config = dict(
    model='sound classifier',
    dataset='read English sentences (LibriTTS-R)',
    train_examples=15625,
    gain_aug_db=6,
    noise_aug=0.002,
    n_mels=64,
    hop_length=640,
    input='log_mel',
    spec_augment=True,
    win_length=400,
    targets=['voice'],
    num_classes=2,
    arch='densenet',
    norm='batchnorm',
    hidden_act='relu6',
    depths=[5, 5, 15, 5],
    kernel_size=3,
    stem='single',
    growth_rate=24,
    mixing='mixup',
    label_smoothing=0.1,
    loss='binary_cross_entropy',
    init='torch_default',
    optimizer='muon',
    muon_scale='match_rms_adamw',
    learning_rate=0.0067,
    momentum=0.9,
    nesterov=False,
    orthogonalizer='polar_express',
    adamw_lr_other_params=0.0016,
    l1_shrink=0.003,
    cautious_weight_decay=True,
    ema_decay=0.999,
    max_steps=5400,
    batch_size=256,
    epochs=88.5,
    lr_schedule='wsd',
    decay_fraction=0.3,
    final_lr_fraction=0,
    warmup_steps=160,
    weight_decay=0.2,
    adamw_weight_decay_other_params=0.01,
)
Rows from block 21 of a small sound classifier, named by matrix and row number. Rows with one number belong to one channel. Each number is 128 + 24 x the weight over its row's rms, rounded and kept within 0 to 255. All counts start at 0.
After each channel's rows are labels from the 100 clips, of 14848, where the channel reaches its highest value: "top examples" is what is common among them. Only what is clearly more common there than usual is listed. The data: read English sentences (LibriTTS-R).
# conv1: bottleneck pointwise conv (model.blocks.23.conv1.weight, 96x360x1x1), inputs 0-179
# conv2: growth 3x3 conv (model.blocks.23.conv2.weight, 24x96x3x3, transposed, each kernel summed), outputs 0-23

conv1.82 [137 150 132 120 164 114 122 140 121 115 204 138  98 156 103 103 135 165 178 121  87 175 136  81 112 214  55 118  94 136 130 132 191 158 118 121 155  98 107 137  76 148 151 161 115 141 172 128 139 129 110 125 136  74 128 132 144 143 132 120 154 169 144 154 132 114 142 116 107 135  98  92 123  72 146 104 111 127 137 168 124 113 143 115 119 145 127 116 114 138 109 106  72 138  99 116  89 136 131 139 159 158 106 117 137 116 105 121 120 104 114 147 120 163 123 136 174 146 161 140 136 122 150 207 142 132  91 154 126 121 133 129 107 131 119 158 112 157 126 129  96 166 144 122 150 104 104 101 119 138 164 104  96  94 211 131 123 131 124  48 153 108  85 149 103 132 169 121  93 106 144 136  92 198 127 116 126 155  70 143]
conv2.82 [128 157 114  89 100 151 106 132 130 148 117 139  87 117  94 144 115 130 111 167 103 109  78 131]
top examples: voice: male

conv1.59 [119  63 184  90  53 117  95  90 168 163 183 134 136 129 129 137 123 105 135 109 131 148 138 122 128 139  98 115  51 138 104 134 121 126 141 125 118 142  90 127 117 134 170 178 124 139 134  78 156 118 132 117 149 113 146 116  67 191 125  85 116 104 111 125 148  93 156 149 131 111 132 122 123 151  92 145 137 111 120 119 118 108 152 150 118 111 141 166 176 131 130  94 111 169 127 102 172 142 119 158 142 159 107 197 113 138 132 136 154 174 148 110  81 144 131 102 133 131  77 137 108 208 111 165 113 184 151 137 126 129 144 127  59  86 176 184 136  93  64 123 161 141 146  92 142 136  85 138 126 148 121 126 116 142 148 156 130  92 122 114 122 144 114 129  73 154 123 123  93 127 110 125 138  83 125  92 136  94 101 127]
conv2.59 [118 147 155  87 115 171 110 131 110 163  78 112 102 102 115 149  91 127 119 148 107 121 123 135]
top examples: voice: female

conv1.78 [128 136  91 119 159 123 108 135 112 130 147 106 121 139 123 134 115 145 128  93  94 128 137  96 141 150  98 138 143  63  75 121 116 113 120  96 111 154 164 137 127  85 137 164  72 171 149 149 138  76 129 174 144 144 139 113 140 116  90 141 186 122  81 163 134 135 158 144 156 182 150 139 163 120 155 125 177 103 122 140 176 139 170 153 111 118 139  92 109 129 174  91 127 156 139 127 104  76 121 162 172 110 171 102  65 130 136 128 135 126 155 132  87  79  89 117 135  96 120 152 161 130  87  94 115 130  51 119  90 134 123 133 134 114 119  94 131 125 128 167  93 119 119 134 175 193 121 138 148 124 117 129 126 160 149 106 107 148 122 160 146  98 132  79 133 148  79 115  82 155 102 142 109 141 129 158  88 136 156 119]
conv2.78 [128 132 130 107 130 140  70 132 109 120  80 128 132 128 119 119 120 131  97 181  93 133  98  97]
top examples: voice: male

conv1.3 [129 131 134 129 113 148 149  90 117 115  95 128 118 125 175 123 123 162 172 113 109 132 103 124 172 134 145 135  71 141  85 138 133  76 178  96  73 203 120 136 158 105 135  57 135  98 105 108 146 108 106 125 157 118 130  79 126 146  93 109  84 119  86 152 115 166 119 112 123 160 124 114 137  97 151 111 112  97 105  83 161 129 171  89 123 135 170 108 121  93  81 118 141 121 142 147 126 135 117 117 151 117 135 112 104  68 134 138 117  96 106 141 122 156 150 115 137 116 131 126 193 124 143 140 123 141 137 138 131 146  57 105 111 112 141 123 117 171 118 124 125  80 100 150 138 158 110 109  85 129 162 134 104 146  91 131 156 119 116 134 134 129  90  92  90 125 156 134 177 120 125 125 135 111 111 120 143 122  96 127]
conv2.3 [121 104 124 110 104 147 108 111 124 121 194 116  90 159 115 162 128 176 112 130 118 141 111 126]
top examples: voice: female

conv1.4 [120  93  96 128 141 115  94 126 171 126 134  95 172 121 152 134 136 142 154 113  82 162 124 111 150  95 136 131 118 120 114 126 104 193 168 126 111 124 155 116  90 111 134 172 127 135 134  93 132 134 185  90 139  62 126 140 155 132 148 124 157 102 101 197 123 144  65 100 131 133 122 147 128 114 159 139  91 136 109 170 110  92 201 124 105 151 131 180 143 151 114 117  63 145  87 127 128 123 167 130 141  99  99 145 169 124 115 121 109 125  63 112 120 115 130  99 103 139 146 141  40 165  99 133 127 146  64 166 129 112 117 122 133 144 129 117 140 129 109 118 131 142 148 114 169 123 129 159 144 125 122 126 110 128 153 122 108  99  98 127 144 145 105 141 140 120 136 193 130 106  83 150 115 143 165 115 136 138 139 127]
conv2.4 [117 104 166 103 128 121 120 138 118 138  97  94 104 106 110 128 129 165 115 185 122 174 112 133]
top examples: voice: male

conv1.62 [126  67 144 126 131 101 138 146 136 136 107 118 179 130 134 171 166 140 177 127  91 110 117 120 137  88 160 100 167 139 116 151 130  85 139 122  91 142 123 124  84 112 179 120 148 141 101  92 175 126  94 142 124  90  91 141 109 108 155  76 159 124 137 104 123 118 144 148 142 108 121 153 115 140 151 125 133 142 146 113 115 100 114 131 121 131 108 189 182 173 175 106 157 107 113 135 150 133 109 103 127 143 109 106 173 120 120 117 116 106 114 128 194 106 122 142 104 118 139 138  86 112 120  76 134 101 145 144 126 107 161 131 134 108  84 114 125  90 204  83 124  96 147 144 124 103 131 191  85 154 164 107 121  91 115 133  90  93  98  78 125 108 107  60 127 134 161  97 177 121 140 161 155 142 159 131 128 144 167 111]
conv2.62 [128 120 122 112 101  75 118 133 120 106  96  93 125 120 115 120 111  98 143  69 121 107 105 157]
top examples: voice: male

conv1.94 [111 143 100 127 121 154 136 135  60  88 115 104 116 127 101 132 112  78 132 130 115 121 135 146 142  56 172 141 147  92 100 156 144 122  89 142 101  81 148 112 156 200  72  86 117 150 153 109 112 115  93 111 113 158 125  84 126  53 105 108 166 156 158 152 138 123 159 103 122 118 111 114 132 104 140 118 131  89 105 145 131 157 126 109 133 107 106  76 130 125 153 132 123 138 182 118 132 121 141 133 119 115  88 129 142 119 126 159 111 171 119 161 110 116 138 115  86 168 106  76 150  82 118  66 137 138 128 102 147 121  73 135 127  91 125 121 120 121 119 113 165 105 144 128 181 110 131 136 133 136 171 126 135 164 148 124 130 155  88 142 121 130 142 147 135  75 127  92 139 123 134 146 137 120 121 132 120 145 175 184]
conv2.94 [127 126 133 114 111  74 156 159 111 120 151 119 100 115 103 101 170 128 129 116 126  76 123 156]
top examples: voice: female

conv1.69 [147 148 118 138 112 146 148 173 128 109  94 111 145 132 158  73 131 144 180 175 155  97 139 172 123 129 185 121 123 128 149  94 147 177 150 112 143  89 135 184 131  72 154 146 136 104 106 185  81 128 129  94 126 160 137 109 201 157 122 183 136 139 114  68 135 181 115 176 148 149 120 148 120  81  74 120 130 101 154 136 111 134 160 147 152 107 118 124 122 117  87 154 110  62 152 159 105 123 148 131 122 141 107 122 183 145 127 135 148 137  94 106 145  98 117 122 159 139 120 140 142  74 148 177 106 133 143 115 127 126 144 120 145  98 114 117 124 106 107 130 112 111 145 156  96 137 136 137 129 158 132 137 118 117 129  87 124 123 129 190 136 140 118 123  78 130 117 143 104 137 135 137 161  61 130 114 116 121 125 107]
conv2.69 [136 124 144 132 127  94 112 104 121 115 174 120 156 133  99 137 125 148  95 184 136 176 111 121]
top examples: voice: male

conv1.48 [101 138 107 109 128  84 159 163 124 190 117 158 132 128 121 132 156 150 134 149 143 100 130 127  98  66 135 131 105 180 111 136 123 187 131 126 145  92 126 167 149 116 121 111  96 137 111 198 114  71 117 132 115 142 177 104  98 146 109 128 136 152 118 130 173 159 131 153 117 122 109 131 186 152 118 126 139  81  79 131 125 131 108 122 131  93  71 103 126 132 137 117 140  53  74 142 131 119 152  91 124 119 158 119 134  88 112 117 125 116 109  89 141 162 102 148 125 132 164 140 134 129 136 142 154 117 101  88  90 180 151 133 153 166 130 177 108 195 154 142 105 122 153 138 149 117 151 161 124 104 104 149 114 151  99 132 115 117 133 112 104  76 106 122 162 150 118 152 103 130 136 132 118 118 128 121  89 120 104 162]
conv2.48 [108  89 135 128 125 119  72 134 143 125 126 134  97 132 129  89 150 119  97  97 110  91 141  91]
top examples: voice: male

conv1.16 [134  93 144  93 170 124  90 122 117 124 123 112 103 122 102 131 142 105  90  90 108  93  87 149 159 146 118 125 180 130 169 133 146 157 127 102 128  98 139 103 154 122 133 207 151 106  78 106  85 140 142 128 131 134 147  85 169 132  90  85 118 115 165  38 128 101 115 113  76 131 151 148 151 110  97 112 119 152 155 170 121 131  55 106 108 165  87 130 153 160 142 130 169 165 137 100 177 125 115 103 141 109 108 179 131 133 140 122 146  98 113 150 129 127 137 198 119 132 124 156 126 144  96 136 131  96 147 189 157 110 150 141  68 129 112 127 119 102 136 130 111 106 214 114 112 167 115 155 127 102  94 160 127 109 129 131 129 149 122 114 108 139 147  95 154 142  94 134 120 108 124 150 173 131 109 104 161 132 159 122]
conv2.16 [121 161 112  98  70 121  99 122 146 160 110 133  81 127 108 118 125 101 110 148 103 120 143 110]
top examples: voice: male

conv1.49 [136 168  79 126 116 152 154  99 134 121 142 114 164 169  92 130 131  76 152 127 139 102 204 119 183 157 114 150 145 104 174 154  80 157 178 122 101 139 136 160 131 125  85 126 155 133 165 109 123 134 148 116 124 131 132 128 134 127 111 164 112 107  54  51  92 127 139  98 138  82 153 105 139 126 175 132 150 137 150 142 137 135 121 117 151 128  90 158 161 129  96 122  86  75 132 104  93 127 114 161 142 118 152 118 140 113 145 132 148 158 161 148 135 155 131 109 129 113  92 128 122 110 164  88 167 127 189 182 127 136 139 123 141 150 171 129  90 116 168 113 178  97 110 120  86 118 125 130  96 122  86  94 104 139 122 125 128 153 131 127 109 147 156  55 210 115 146 107 150 128 140 183 128 124 128 144 138 115 140 103]
conv2.49 [102 111 127 128 125 130  92 115 123 147 181 116 116 138 135 178 123 166 148  90 167 111 120 139]
top examples: voice: female

conv1.6 [136 144 127 136 127 133 178 176 145 155 130  88  83 110 142 136 152 116 115 110 105 119 101 148  91 127 154  97  94 127 152 118 130 167 203 105 148 148 136 110  84 164 160 118 126  70 123 130 102 143 118 124 119 145 101 164 118 142  41 185 137 139 101 162 150 101 140 154 162 119 146 149 164 153 156 137 161 113 157 148 112 160 135 100 150 137 133 174 117 156 163 114  29  86 117  75 142 140 143 101 158  73 135 174 164 123 175 132 152 142 150  97  95 128 125 100 141 134 118 133 131  45 197 132 170 134 230 133 124 126 131 130  99 132  94 126 145 122  88 100 137 153  84 150 104 111 122 115 131 161 163 117 122 123 124 140 125 138  93 123 129 128 154 140 146 117 169 150 130 139 148 159 130 134 130 126 146 161  81 120]
conv2.6 [110 141 141 135 123 138  81  82 139  98 186 104 124 150  99 170 116 130 124 110 138 127 120 135]
top examples: voice: female