From a checkpoint of a small sound classifier.
Model: 1.44M parameters, arch densenet, norm batchnorm, activation relu6, depths [5, 5, 15, 5].
Rows from block 16 of a small sound classifier, named by matrix and row number. Each number is 128 + 32 x the weight over its row's rms, rounded and kept within 0 to 255. All counts start at 0.
Before each channel's rows are labels from the 100 clips, of 14848, where the channel reaches its highest value: "strongest on" is what is common among them. Only what is clearly more common there than usual is listed. The data: read English sentences (LibriTTS-R). In brackets: how many of the 100.
# conv1: bottleneck pointwise conv (model.blocks.18.conv1.weight, 96x240x1x1), inputs 120-239

strongest on: voice: male (99)
conv1.29 [130  43 134 126 156  83 176 113 144 140 158 117 112 124  94 127 128 126  84  85  87 119 149  97 138 116 121 159 134 193 121 126 202  91 112 117 148 175 126 108  89 138 151 120 157 121 128 117 114 179  82 140  82 119 137 106 159 127 156 121 154 144  91 100 151  97 115  93 159 158 112 100 134 127 131 157 141 104 157 144  82  75 132 106 130 131 129 106 161 106 128 191 104 140 149 121 162 137 183 138 152  98 117 120 115 124 147 110 167 113 152 130 129 170 109 171  78 126 116 141]

strongest on: voice: female (88)
conv1.30 [176 105 137 149 162 105 204  87 105 138 117 142 116 157 213 169 119 118 127 119 222  64 102 142 137 133 118 111 131 106 144 123 147 132  92 136 130 147 112 130 137  99 176 128 135 154 111 195 163 128 173 127 128  83 161 110 150  91 160 119  88 184 108 119 119 147 118 134 129 116 122 121 121 118 179 155 139  97 122 122 180 140 141 139 165 138 162 129 131  95 170 200 129 143 120 179  88 135 136 158 141 121 138 118 123  71 173 186  83 100  70 111  93 130 113 118 108 104  91 124]

strongest on: voice: female (100)
conv1.71 [106  77 165 139  95 125  94 150 102 147  92 127 147 146 134 138 111 155 114 156  85  91 142 130 142 118  82  81 119 144 174 107 174 118 181  94 121 166 121 119 109 124 136 168 138  92 118 132 106 123 124 126 129 168 163 145 165  91 190 162 104  81  95 116 100 111  64 131 101  95 145 160 126 151 170 134 136 101 199 116 116 126 119 110 135 137 117 106 143 118 140 182 143 202 142 108 133 100 120 135 211 150 100 118 138 108 141 109 147 104 127 136 155 146  84  84 168 130  92 142]

strongest on: voice: male (77)
conv1.66 [ 75 108 132 147  61 154  98 147 130 121 145 131 106  95 149 142 165 129 174  85  85 100 158  89 176 109 127 124 194  33 151  97 111 145 136 158 144  87 114 157 120 138 113 187 145  91 172 122 135 112 135 167  95  81 128 117 121 141  99 156 120 142 118 150 242 160 134 102 139 136 110 130 120 113 116 175 104 154 127 104 143  79 141 162  95 155 161 127 118 134 129 121 181 120 118 131 138 105 108 149 160 134 150 137 124 181 147  86 179 104 121 133 149 124 101 162 128 143 156 132]

strongest on: voice: female (99)
conv1.11 [137 142 132  58 110 124 129  75 170  99 111 143 120  67 155  68 177 160 111 126  99 152 125 153 151 143 111  59 125  94 116 144  31 124 147 113  51 138 137 128 131 107 129 165 116 104 111 113 183 144 107 137 136 119 139 113 148 107 136 132 127  84  67 128 133 149 127 145 127 204 134 130 126 103  72 108 113 112 137 123 162 128  85 142 153 113 117 115 109 123 127 195 111 125 120 121 122 127 123 129 121 147 104 101 208 151  64  91 132 110 127  86 145 139 149 107 124 117 138 150]

strongest on: voice: female (86)
conv1.77 [212 109 159 106 114 149 155 143 150 103  94 123 166 122 140 140  91  70 122 121 134 130 124 122 138 115 150 107 109 109 144  97  39 139 105 140 126  84  86 165 132 141 138 144  34 134 158 111 200 177 171 163  84 130 100  95 106 132 112 150 120 159 152 115 177 122 105 133 120 104 158 116  51  90 173 138 113 121 113 157 169 101 128 120 122 112 178 141 149 119 109 246  92  80 169 147 146 132  54 121  97  87 120  73 154 133 164 139 130 121 122 146 176 192 116 142 107 111  82 113]

strongest on: voice: male (91)
conv1.38 [147 192 122 130 132  79 119 127 141 129 130 118  91 163  99 112 112 118 147 141  90 135 179 153 119 171 163 112  91 100 199 148 146 142 122  77 142 160  85 119 125 176 113  77  87  81 122 160 120 142 163 164 185 202 130 141 125 136 129 152 134 103 172 166 141 140  97 123  88 141  89 158 100 136 123 137 140 168 154  92 129 161 129 124 149  28 130 122 114 152 103 157 111 162 135 136 130  69 125 122 128 133 133 161 109  85  81 131 133 159 136 182 155  57 118 153 121 129 136 124]

strongest on: voice: female (97)
conv1.22 [125 134 123 123  89 167 108 115  78 153 184 114 102  91 126 127 156 122 132 120 114 150  86 111 115  60 153 128 139 123  97 156 113 108 110 141 109 119 139  82 116 206 113 155 158 116 123 146 155 173 146 150 120 141 124 114 128 124  83  77 128  74  90 130 151 144 143 160 148 114 116 105 127 144 112 164 118 109 148 100 174 106 128 152 119 161 139 130 143 119 120 143 131 133 154 133  99 117  51 132 135 104  84 132 126 151 164 127 103 164 126 210  90 149 133 149 150 108 166 158]

strongest on: voice: male (100)
conv1.76 [158 103 155 120 129 156 151 124 130 117 162 118 131 143 139 103 153 124 102 133 123 141  72 119 163 115 130 149 149  94 115 130 114 150  89 173 147 130 157 127 194 190 125 130 130 177 159 160  83 134 169 134 144 111 121 185 125 131 166 126 132  67 163  90 225 137 103 146 136  83  79 142 104 103 132 162 130 135  93 169  88  99 113 118 198 127 100  92 119 121 162 122 161 115 129  82 153 150 131  71 120 128 105  87  72  97 117 162 149 170 146 111 146 133 113  98 160 138 188 168]

strongest on: voice: male (92)
conv1.43 [154 174 139 103 134 113 134 172 131 133 155 109  21 117  83 137 125  90 118 145  68  93 124 113 114  87  97 138  80 112 146 112 154  77 169  85 125 103 133  83  60 145 103  52 102 116 122  98 130 140  89 147 120 157  74 136 118 147 102 122 124 130 129 142 157 106 149  56 135 138 125 113 120 167 124 110  99 157 146 109  98  85 114 164  99 103 128 129 150  40 108 120 111 157 104 125  88  98 106 111  92 124 113 190 141 115 137 137 120 108 108 127 109 156 128 122 140 100 117 100]

strongest on: voice: male (89)
conv1.81 [132 164  92  81 131  55  80 137 126 115 127 139 178 145  80 128  83 124 173 160 116 134 152  78  56  99 112 162 102 121  89 132 170 136  98  88 116 132 117 245 131 116  97  53 138 173 134 153 189 102 180 134 115 168 185 180 106 148 121 137 132 114 160 166 154 118 239 137  94  80  99 136  90 148 106 139 117  67 132 135 130 142 207 135 138 135 151  92 116 153 144 123 100 124 102  93 102 131 134 137 129 145 145 120 125 130 104 122 150 152 139 177 151 115  95 112 165 125 152 160]

strongest on: voice: male (100)
conv1.88 [149 118 123 126 130 168  77 133 137 150 128 127 146  81  95 130  98 131 167 137 103  33 114 141 221 178 116 181 140 112 126 119 181 145 102  94 126 111 117 131 123 119 116 135 124 173  90 140 162  37 126 115  29 116 121 135 112 173  98 141 139 125 180 109 184 117 110 136 105 112  85 133 218 129 109 131  87 132 111  96  93 105 135 161 154  81  85 111 116 137 148  54 220 105 103  93 141 155 108 138 149 140  88 144 103 120  96  89 135 131 130 105 135 111 134  99 135 123 123 103]

strongest on: voice: male (100)
conv1.74 [123 131 141 209 128 133 117 110 151 129 125 158  99  76 136 153 112 168  85 111 126 116 140 197 181  74 148 108 106 134  89  96 131  54 144 146 146 119 189  42 116 172 159 140 116  93 117 162  99 154 129 116  95 153 164 168 137 131 118 127 132  83 118 144 153 114  90 125 162 137 131 129 120 129 151 233 100 113 121 113 165 112 129  66 107 113 156  94 130 113 102 103  98 168 225 121 123 119  61 110 207 147 161 110 109 139  67 215  84  77 125 168 125 127  96 128  91 133 186 120]

strongest on: voice: male (96)
conv1.65 [ 78 122 123 105 142 138 124 192 191 127 130 135 164 132 123 107 151 132 168 116 129  97 170 109  76 133 172 136 110 135 143 119 165 113 148 124 141 157 117 203 140  94 126 104 100 158  47  97 105  67 117 136 111  97 113 105 154 144 132 156 153 189 128 136 169 146 138 134 126 124  94 117 136 117  89 124  99 112 129 136 119 150 202 124 158  98 141 157 141 122 101 135 137  89 126 142 149 205 134 115  99 143 108 133 207 155 142  65  89 137 138  61 170 196 157 122  94 139 153 134]

strongest on: voice: female (98)
conv1.87 [135 126 174 164 144 132 202 111 114 112 105 114 145 146  52 103  86 125  66 104 226 143 134 134 155  83 119 128 124 160 135  32 108 145 112  97 133 124 146 156 123 140 105 116  87 129 144 135 150  94 136 134 101  95 125 121 145 110  93  87 173 175 126 151 104 129 124 149  99  99 125  93 119 176 114 143 108  29 168 129 158  96 176  91 125 156 182 131 121 118 105 141  97 143  72  89 144 182 118 154 107 117 131 132 123 128 226 108  90 115 133 139 137  98 156 138 170 149 146  80]

strongest on: voice: male (100)
conv1.58 [150  93 110 136 115 111 155  71 114 151 130 109 137 120 119 133 125 118  93 140  63  93  98 121  92 120 116 114 144 102  59 197 186 141 111 133 137 113 110 196 116  60 154 132 138 125 180 124 109 114 111 107 142  84 142 134 118 141 115  96 114 191 115  90 141 176 167  97 128 165 126 165 126 143  85 102 116 145 121 105 130 115 102 139  90 168 148 126 145 119 124 183 117 112 147 133  47 136 112 208 123 140 127 121 181 145 120 111  97 112 110 134 120 121 161  77 135 144 116 134]

strongest on: voice: male (100)
conv1.50 [112 127 131 125 118 140 170 122 151 133 164 142 106 119  88 120 124  87 123 123 147 133 161 105 135 149 112 141 141 146  80 112 140 103 143 133 147  69 132 127 120  63  80 124 123 169 107  97 160 148 181 104 135  68 153  83 104  71  93 122 143  88 183 110  43 131 129 126 146 118  72 105 132 131 107  75  91 187 157 145 138 152 124 121 129 134 160 135 207  86 152 163  75 162 109 128 168 119 134 125 122 163 158 127 182 147 159 168  84 122 130 162 134  95  96 115  84 179 179 156]

strongest on: voice: male (98)
conv1.3 [ 84 115 123 145 187 105 125 159 153 159 189 123 129 137  85 170 174 150 140  84  59 126 109 177  70 134 135 132 128 141  96 101 187 127 132 114 136 129  98 187 160 145 128 151 152  52  69 134 137 110 101 154  80 137 124 114 102 182 141 150 165 122 104 149 126 115 144 120 109 157  67 143 125 136 130 129 130 162 134 132 138 118 111 134 122 185 101 143 151 163  75  95 144  88 155 105 118 137 137 130 103 125 134 160 133 181 185 171  87 123 108 132 104 150 120 166 157 165 133 106]

strongest on: voice: female (84)
conv1.39 [180 116 193 130 147 143 192 123 152 145 109 102 191 109  61 119 137 118  95 146 138  96 131 126  58 160 128  70 129 158 131  83 146  75 145 107 139 136 118 181 111 146 125 190  72 108  85 132 165 197 126 124 118 121 111 125 124 135  58 132 185 163 134 132 115 191 103 163 126 141 137 127 132 129  98 110  94 122 151 131 186  60 210 116 111 136 155 128 106  88 135 124 112 142 155 100 111 119 127 156 170 140 152 122  55 124 113 129  91 138 143 152 130 115 106 164  81 141 162  90]

strongest on: voice: male (100)
conv1.75 [164 138 147  56 134 130  69 126 121 188 133 111 112 115 137 139 120 123 159 117 115  94  98 126  55 134 157 159 138 127 136 142 197 127 118  96  78 128 187 171 150 119 134  74 116 109 142 103 152 117 122 127 200 209 128 182 107 114 110 126 103 191 129 130 119 180 175 157 125 166 111 185 116  99 113  75 112 135 143 148 115 164 133 219 131 133  88 147 113 132 137 112 113 120 136 170 119 162 140 168  88 194 175 129 156 139 137 110 136 130 118 152 150  89 150 126 134  61 152 121]

strongest on: voice: male (100)
conv1.64 [ 97  77 118  96 131 120 122 143 127 107 112 113 207  67 123 160 110 144 100 159 135 126 168 166 111 182 143 173 130 139 110 121 111 122  98  84 139 134 168 142 141 100 151 112  81  70  66  77 202 146 150 149 134  73 162  73 130 168 179 146 110 174  93 130 156 135 150 118 131 149 111 114 167 119 143 108 163 166 113 109  92 114 126 130 156 137 113 139 140 172 123  80 118 101 150  97 131 190 145 139 130 162 131 106 111  96 112 129 103  86 158 104 152 102 114 125 145 109 111 112]

strongest on: voice: male (96)
conv1.85 [128 132 149 135 131 141 129  88 139 129 115 112 102 131 104 180  76  84 114 131  51 117  96 152 169 166 115 120 153 112 135 130 201 134  92 162 105  88 109  91 128 148 130  96 188 127 177 142 122 187 158 153  85 160 103 138  95 160 149 147 155 141 200  90 156 141  34 174 153  75 129 148  90 116  93 176 127 255 119  94 114  86 128 137 101 223 120 122 123 140 118 131 125 120  57 125  70 147 127 185 119  52 153 145 147 145 183 144 120 134  92 185 144  90 107 126 135 163 144 113]

strongest on: voice: male (100)
conv1.0 [141 163 153 173 163  87 120  78  86 102 124 145 131  90 131 172 132 179 144  96 152 184 117 159 170 131 165 115 121 186 176  81  88 141 155 121 143 112 116 126 117 151 110 167 113 106 167  82 152 194 175 116  94 116 113 119 148 111 176  98  68 106  43 125 151 189  92 121 100 123 156 102 112 119 141 188 144 183 173 113 178  89 110 123  89 110 109 145 150 151 150 135 120 139 102 186 118  72  53 137 146 161 190 127  86 133 145 190 182 152 128 176  90 129 126 151  92 207 162 134]

strongest on: voice: male (95)
conv1.42 [128 118 142 117 120 118 134 132 155 158 140 131 180 141 117 134 148 139 103 126 174 164 146 162  89 127 129 126 121  88 157 125 130 134 145 130 150 161 158 144 103 123 131 108 151 126 168 141  67 136 105 155 205 114 154 104  86 133 171 151 134 147 122 114  96 188 111 107 107  91 138 126 190 129  92 138 113 167 176 103 159 142 104  87 143 115 114 123 154 162 135 129 165 172 126 103 136  83 100 165 128 165 121 137 140 141 171 136 125 110 131 170 124 146 116 121 162 150 157 143]

strongest on: voice: male (75)
conv1.33 [167 156 129 127 137 119 148 189  81 150 112 134 140 166 100 128 129  26 147  86 105 155 120 145 142 164 131 161 105 162 115 211 114 125  37  88 111 173  89 115 112  65 106 122  66 111  99  89 107  67 129 184 130 125 121 174 133 110  94  86 143  66 116 118 124 102 156 139 110 144 138  69 163 139 109 128  91  79 119 138 133 155 144 126 158 127 126 146 120 122 109 134 112 121 104 175 164 133  77 120 135  98 116  91 117 103  79 126 116 106 141 104 130  90 132  88 109 130 113 118]

strongest on: voice: male (94)
conv1.90 [133 122 128  92 137 135 125  85 137 136 154 120 127  42  87 112  96 144 114 128 146 123 108 159 113 125  93 128  98 128 183 126 129 123  78 171 129 101 125 245 107 118 150  21 171 111  79 193  86 153 108 128 127 132 113 107 103 130  97 172 126 146  46  90 119 134 176 162  87 102 111 160 174 130  48 107 110 125 119 107 144  83 144 136 141 106  78 141 134 132 104 143  98 123 159 122 118 130 148 148  59 208 142 169 110  99 125 118  91 121  94 113 122  83  82 103 114 147 147 104]

strongest on: voice: male (96)
conv1.45 [156 124 116 113 143 106 111  83  97 138 138 139 173 171 195 138 152 132 103 103 126 132 125 137  79  75 164  85 195 133 127 157 101 136  90 144 155 131 136 186 140 160 100 100  74 130  74 150 128 170 137 135  60 167 146  91  75 120 115 157 151 150 127 130 117 135  89 142 105  91 135 125  99  80 138 105 109 165 155 126 112  95 152 164 124 126  90 145 163 124 159  85  99 133 103 128 108  97  95  79 174 112 133 136 121 128 134 124 111 158 113 173 134  86 144  80 123  97 163 162]

strongest on: voice: male (100)
conv1.62 [ 95 109 130 121 137  73 168 135  99  83 111 182 134 132 122 119 101 168 183  80 104 125 135  57  98 141 139 131 146  66 128 145 108 118  98 123 139 100 194 150  85 113 119 138 122 115 151 132 107  92  90 143 117  97 123 113 129 166 181 178 138 172 255 123 104  92 183 144  98 132 121 156 136 151 199 112 145 114 100 103  92 113 139 129 130 117 141 108 107 139 132  49 151 132 116 119 122 142 159 167 122 140 113 179 115 117  87 140 167 121 104  88 119 154  89 126 130 137  98 123]

strongest on: voice: male (80)
conv1.14 [198 129 128 164  87 128 135 169 161 125 115 123 101 170 113  97 136 137 133  76 106 147 138 151 102 114 112 155 178 141  53 157 109 109  92  62 141 174 132  81 112 157 119 123 109 157 158 166 100 135 133  80 146 125 108 106 107  75 105 156 133 132  85 107 128 103 106 146 166 159 163 195 189 136 237 111 170 171 144 124 109  87 126 130  87  44 111 127  91  82  89  80 105  81 139 106 160 193 179 118 175 138 107  98 172 163 119 120 125 125 127  94 126  87  69 188 140 142 130 106]

strongest on: voice: male (90)
conv1.23 [ 75  80  92 154 141 116  75 115 136  72 140 123  66 172 128 115 162  72 112  91 112  98 116 103  47 126 165 110 178  69 139 126 135  80 101 133 121 128  97 127 124  78  93 179 205 106  84 124 101 109 132 160 105 136 120 100 114 151 177 172 171 128 148 111 122 129 126  74 135 133 129 192 157 119 137 144 148 124  96  99 121 125 127 106 164 255 130 106 136 113 145  75 146  53 158  91 134 158 109 151 138 104  99 122  73 106 191 102 128 140 131 118 126 154 124 108 109 130 121 102]

strongest on: voice: male (95)
conv1.34 [131 152 112  47 137 100 106 137  83 140 152 188 152 129 150 138 123 101  96 130 139 132  62 128 112  95 124 104 139 156 112 100 122 133 147 119 104  93 110 143  86 135 142 101 150 198  74  58 136 179 117 135 132 165 112  99 172 108 140 102 130 127 128  70 117 136  82 150 143  96 117 121 176  86 125 128  72 140 157 146 141 126 105 142 145 123  99 157 131 139 201 123  79 179 113  89 141  84 132  91 111 102 127 113 132 136 122 106  97 107 135 125 123  78 163 104 142 137 133 199]

strongest on: voice: male (76)
conv1.47 [ 86 126 147 127 155 157 121  38  98 109 114 136 113 161 111 117 132 127 137  93 172 110 116 145 126 107 115 123 119 162 159  78  99 127  93 179  84 116 143  67 120 105 123 152 145 183 171 164 115  65 119 108  56 142 127 164  88 165 157 135  82 109 139 137  92 125 212 187 111 124 115 135 152 129 106 136 102 109 172 144 107  89 164 125 109 152 106 116 133 199 104  79 158 138 118 109 125 159  85 104 139 111  89 146 119 110  97 125 110 155 112 130 125 144 128 110  86  80 153 128]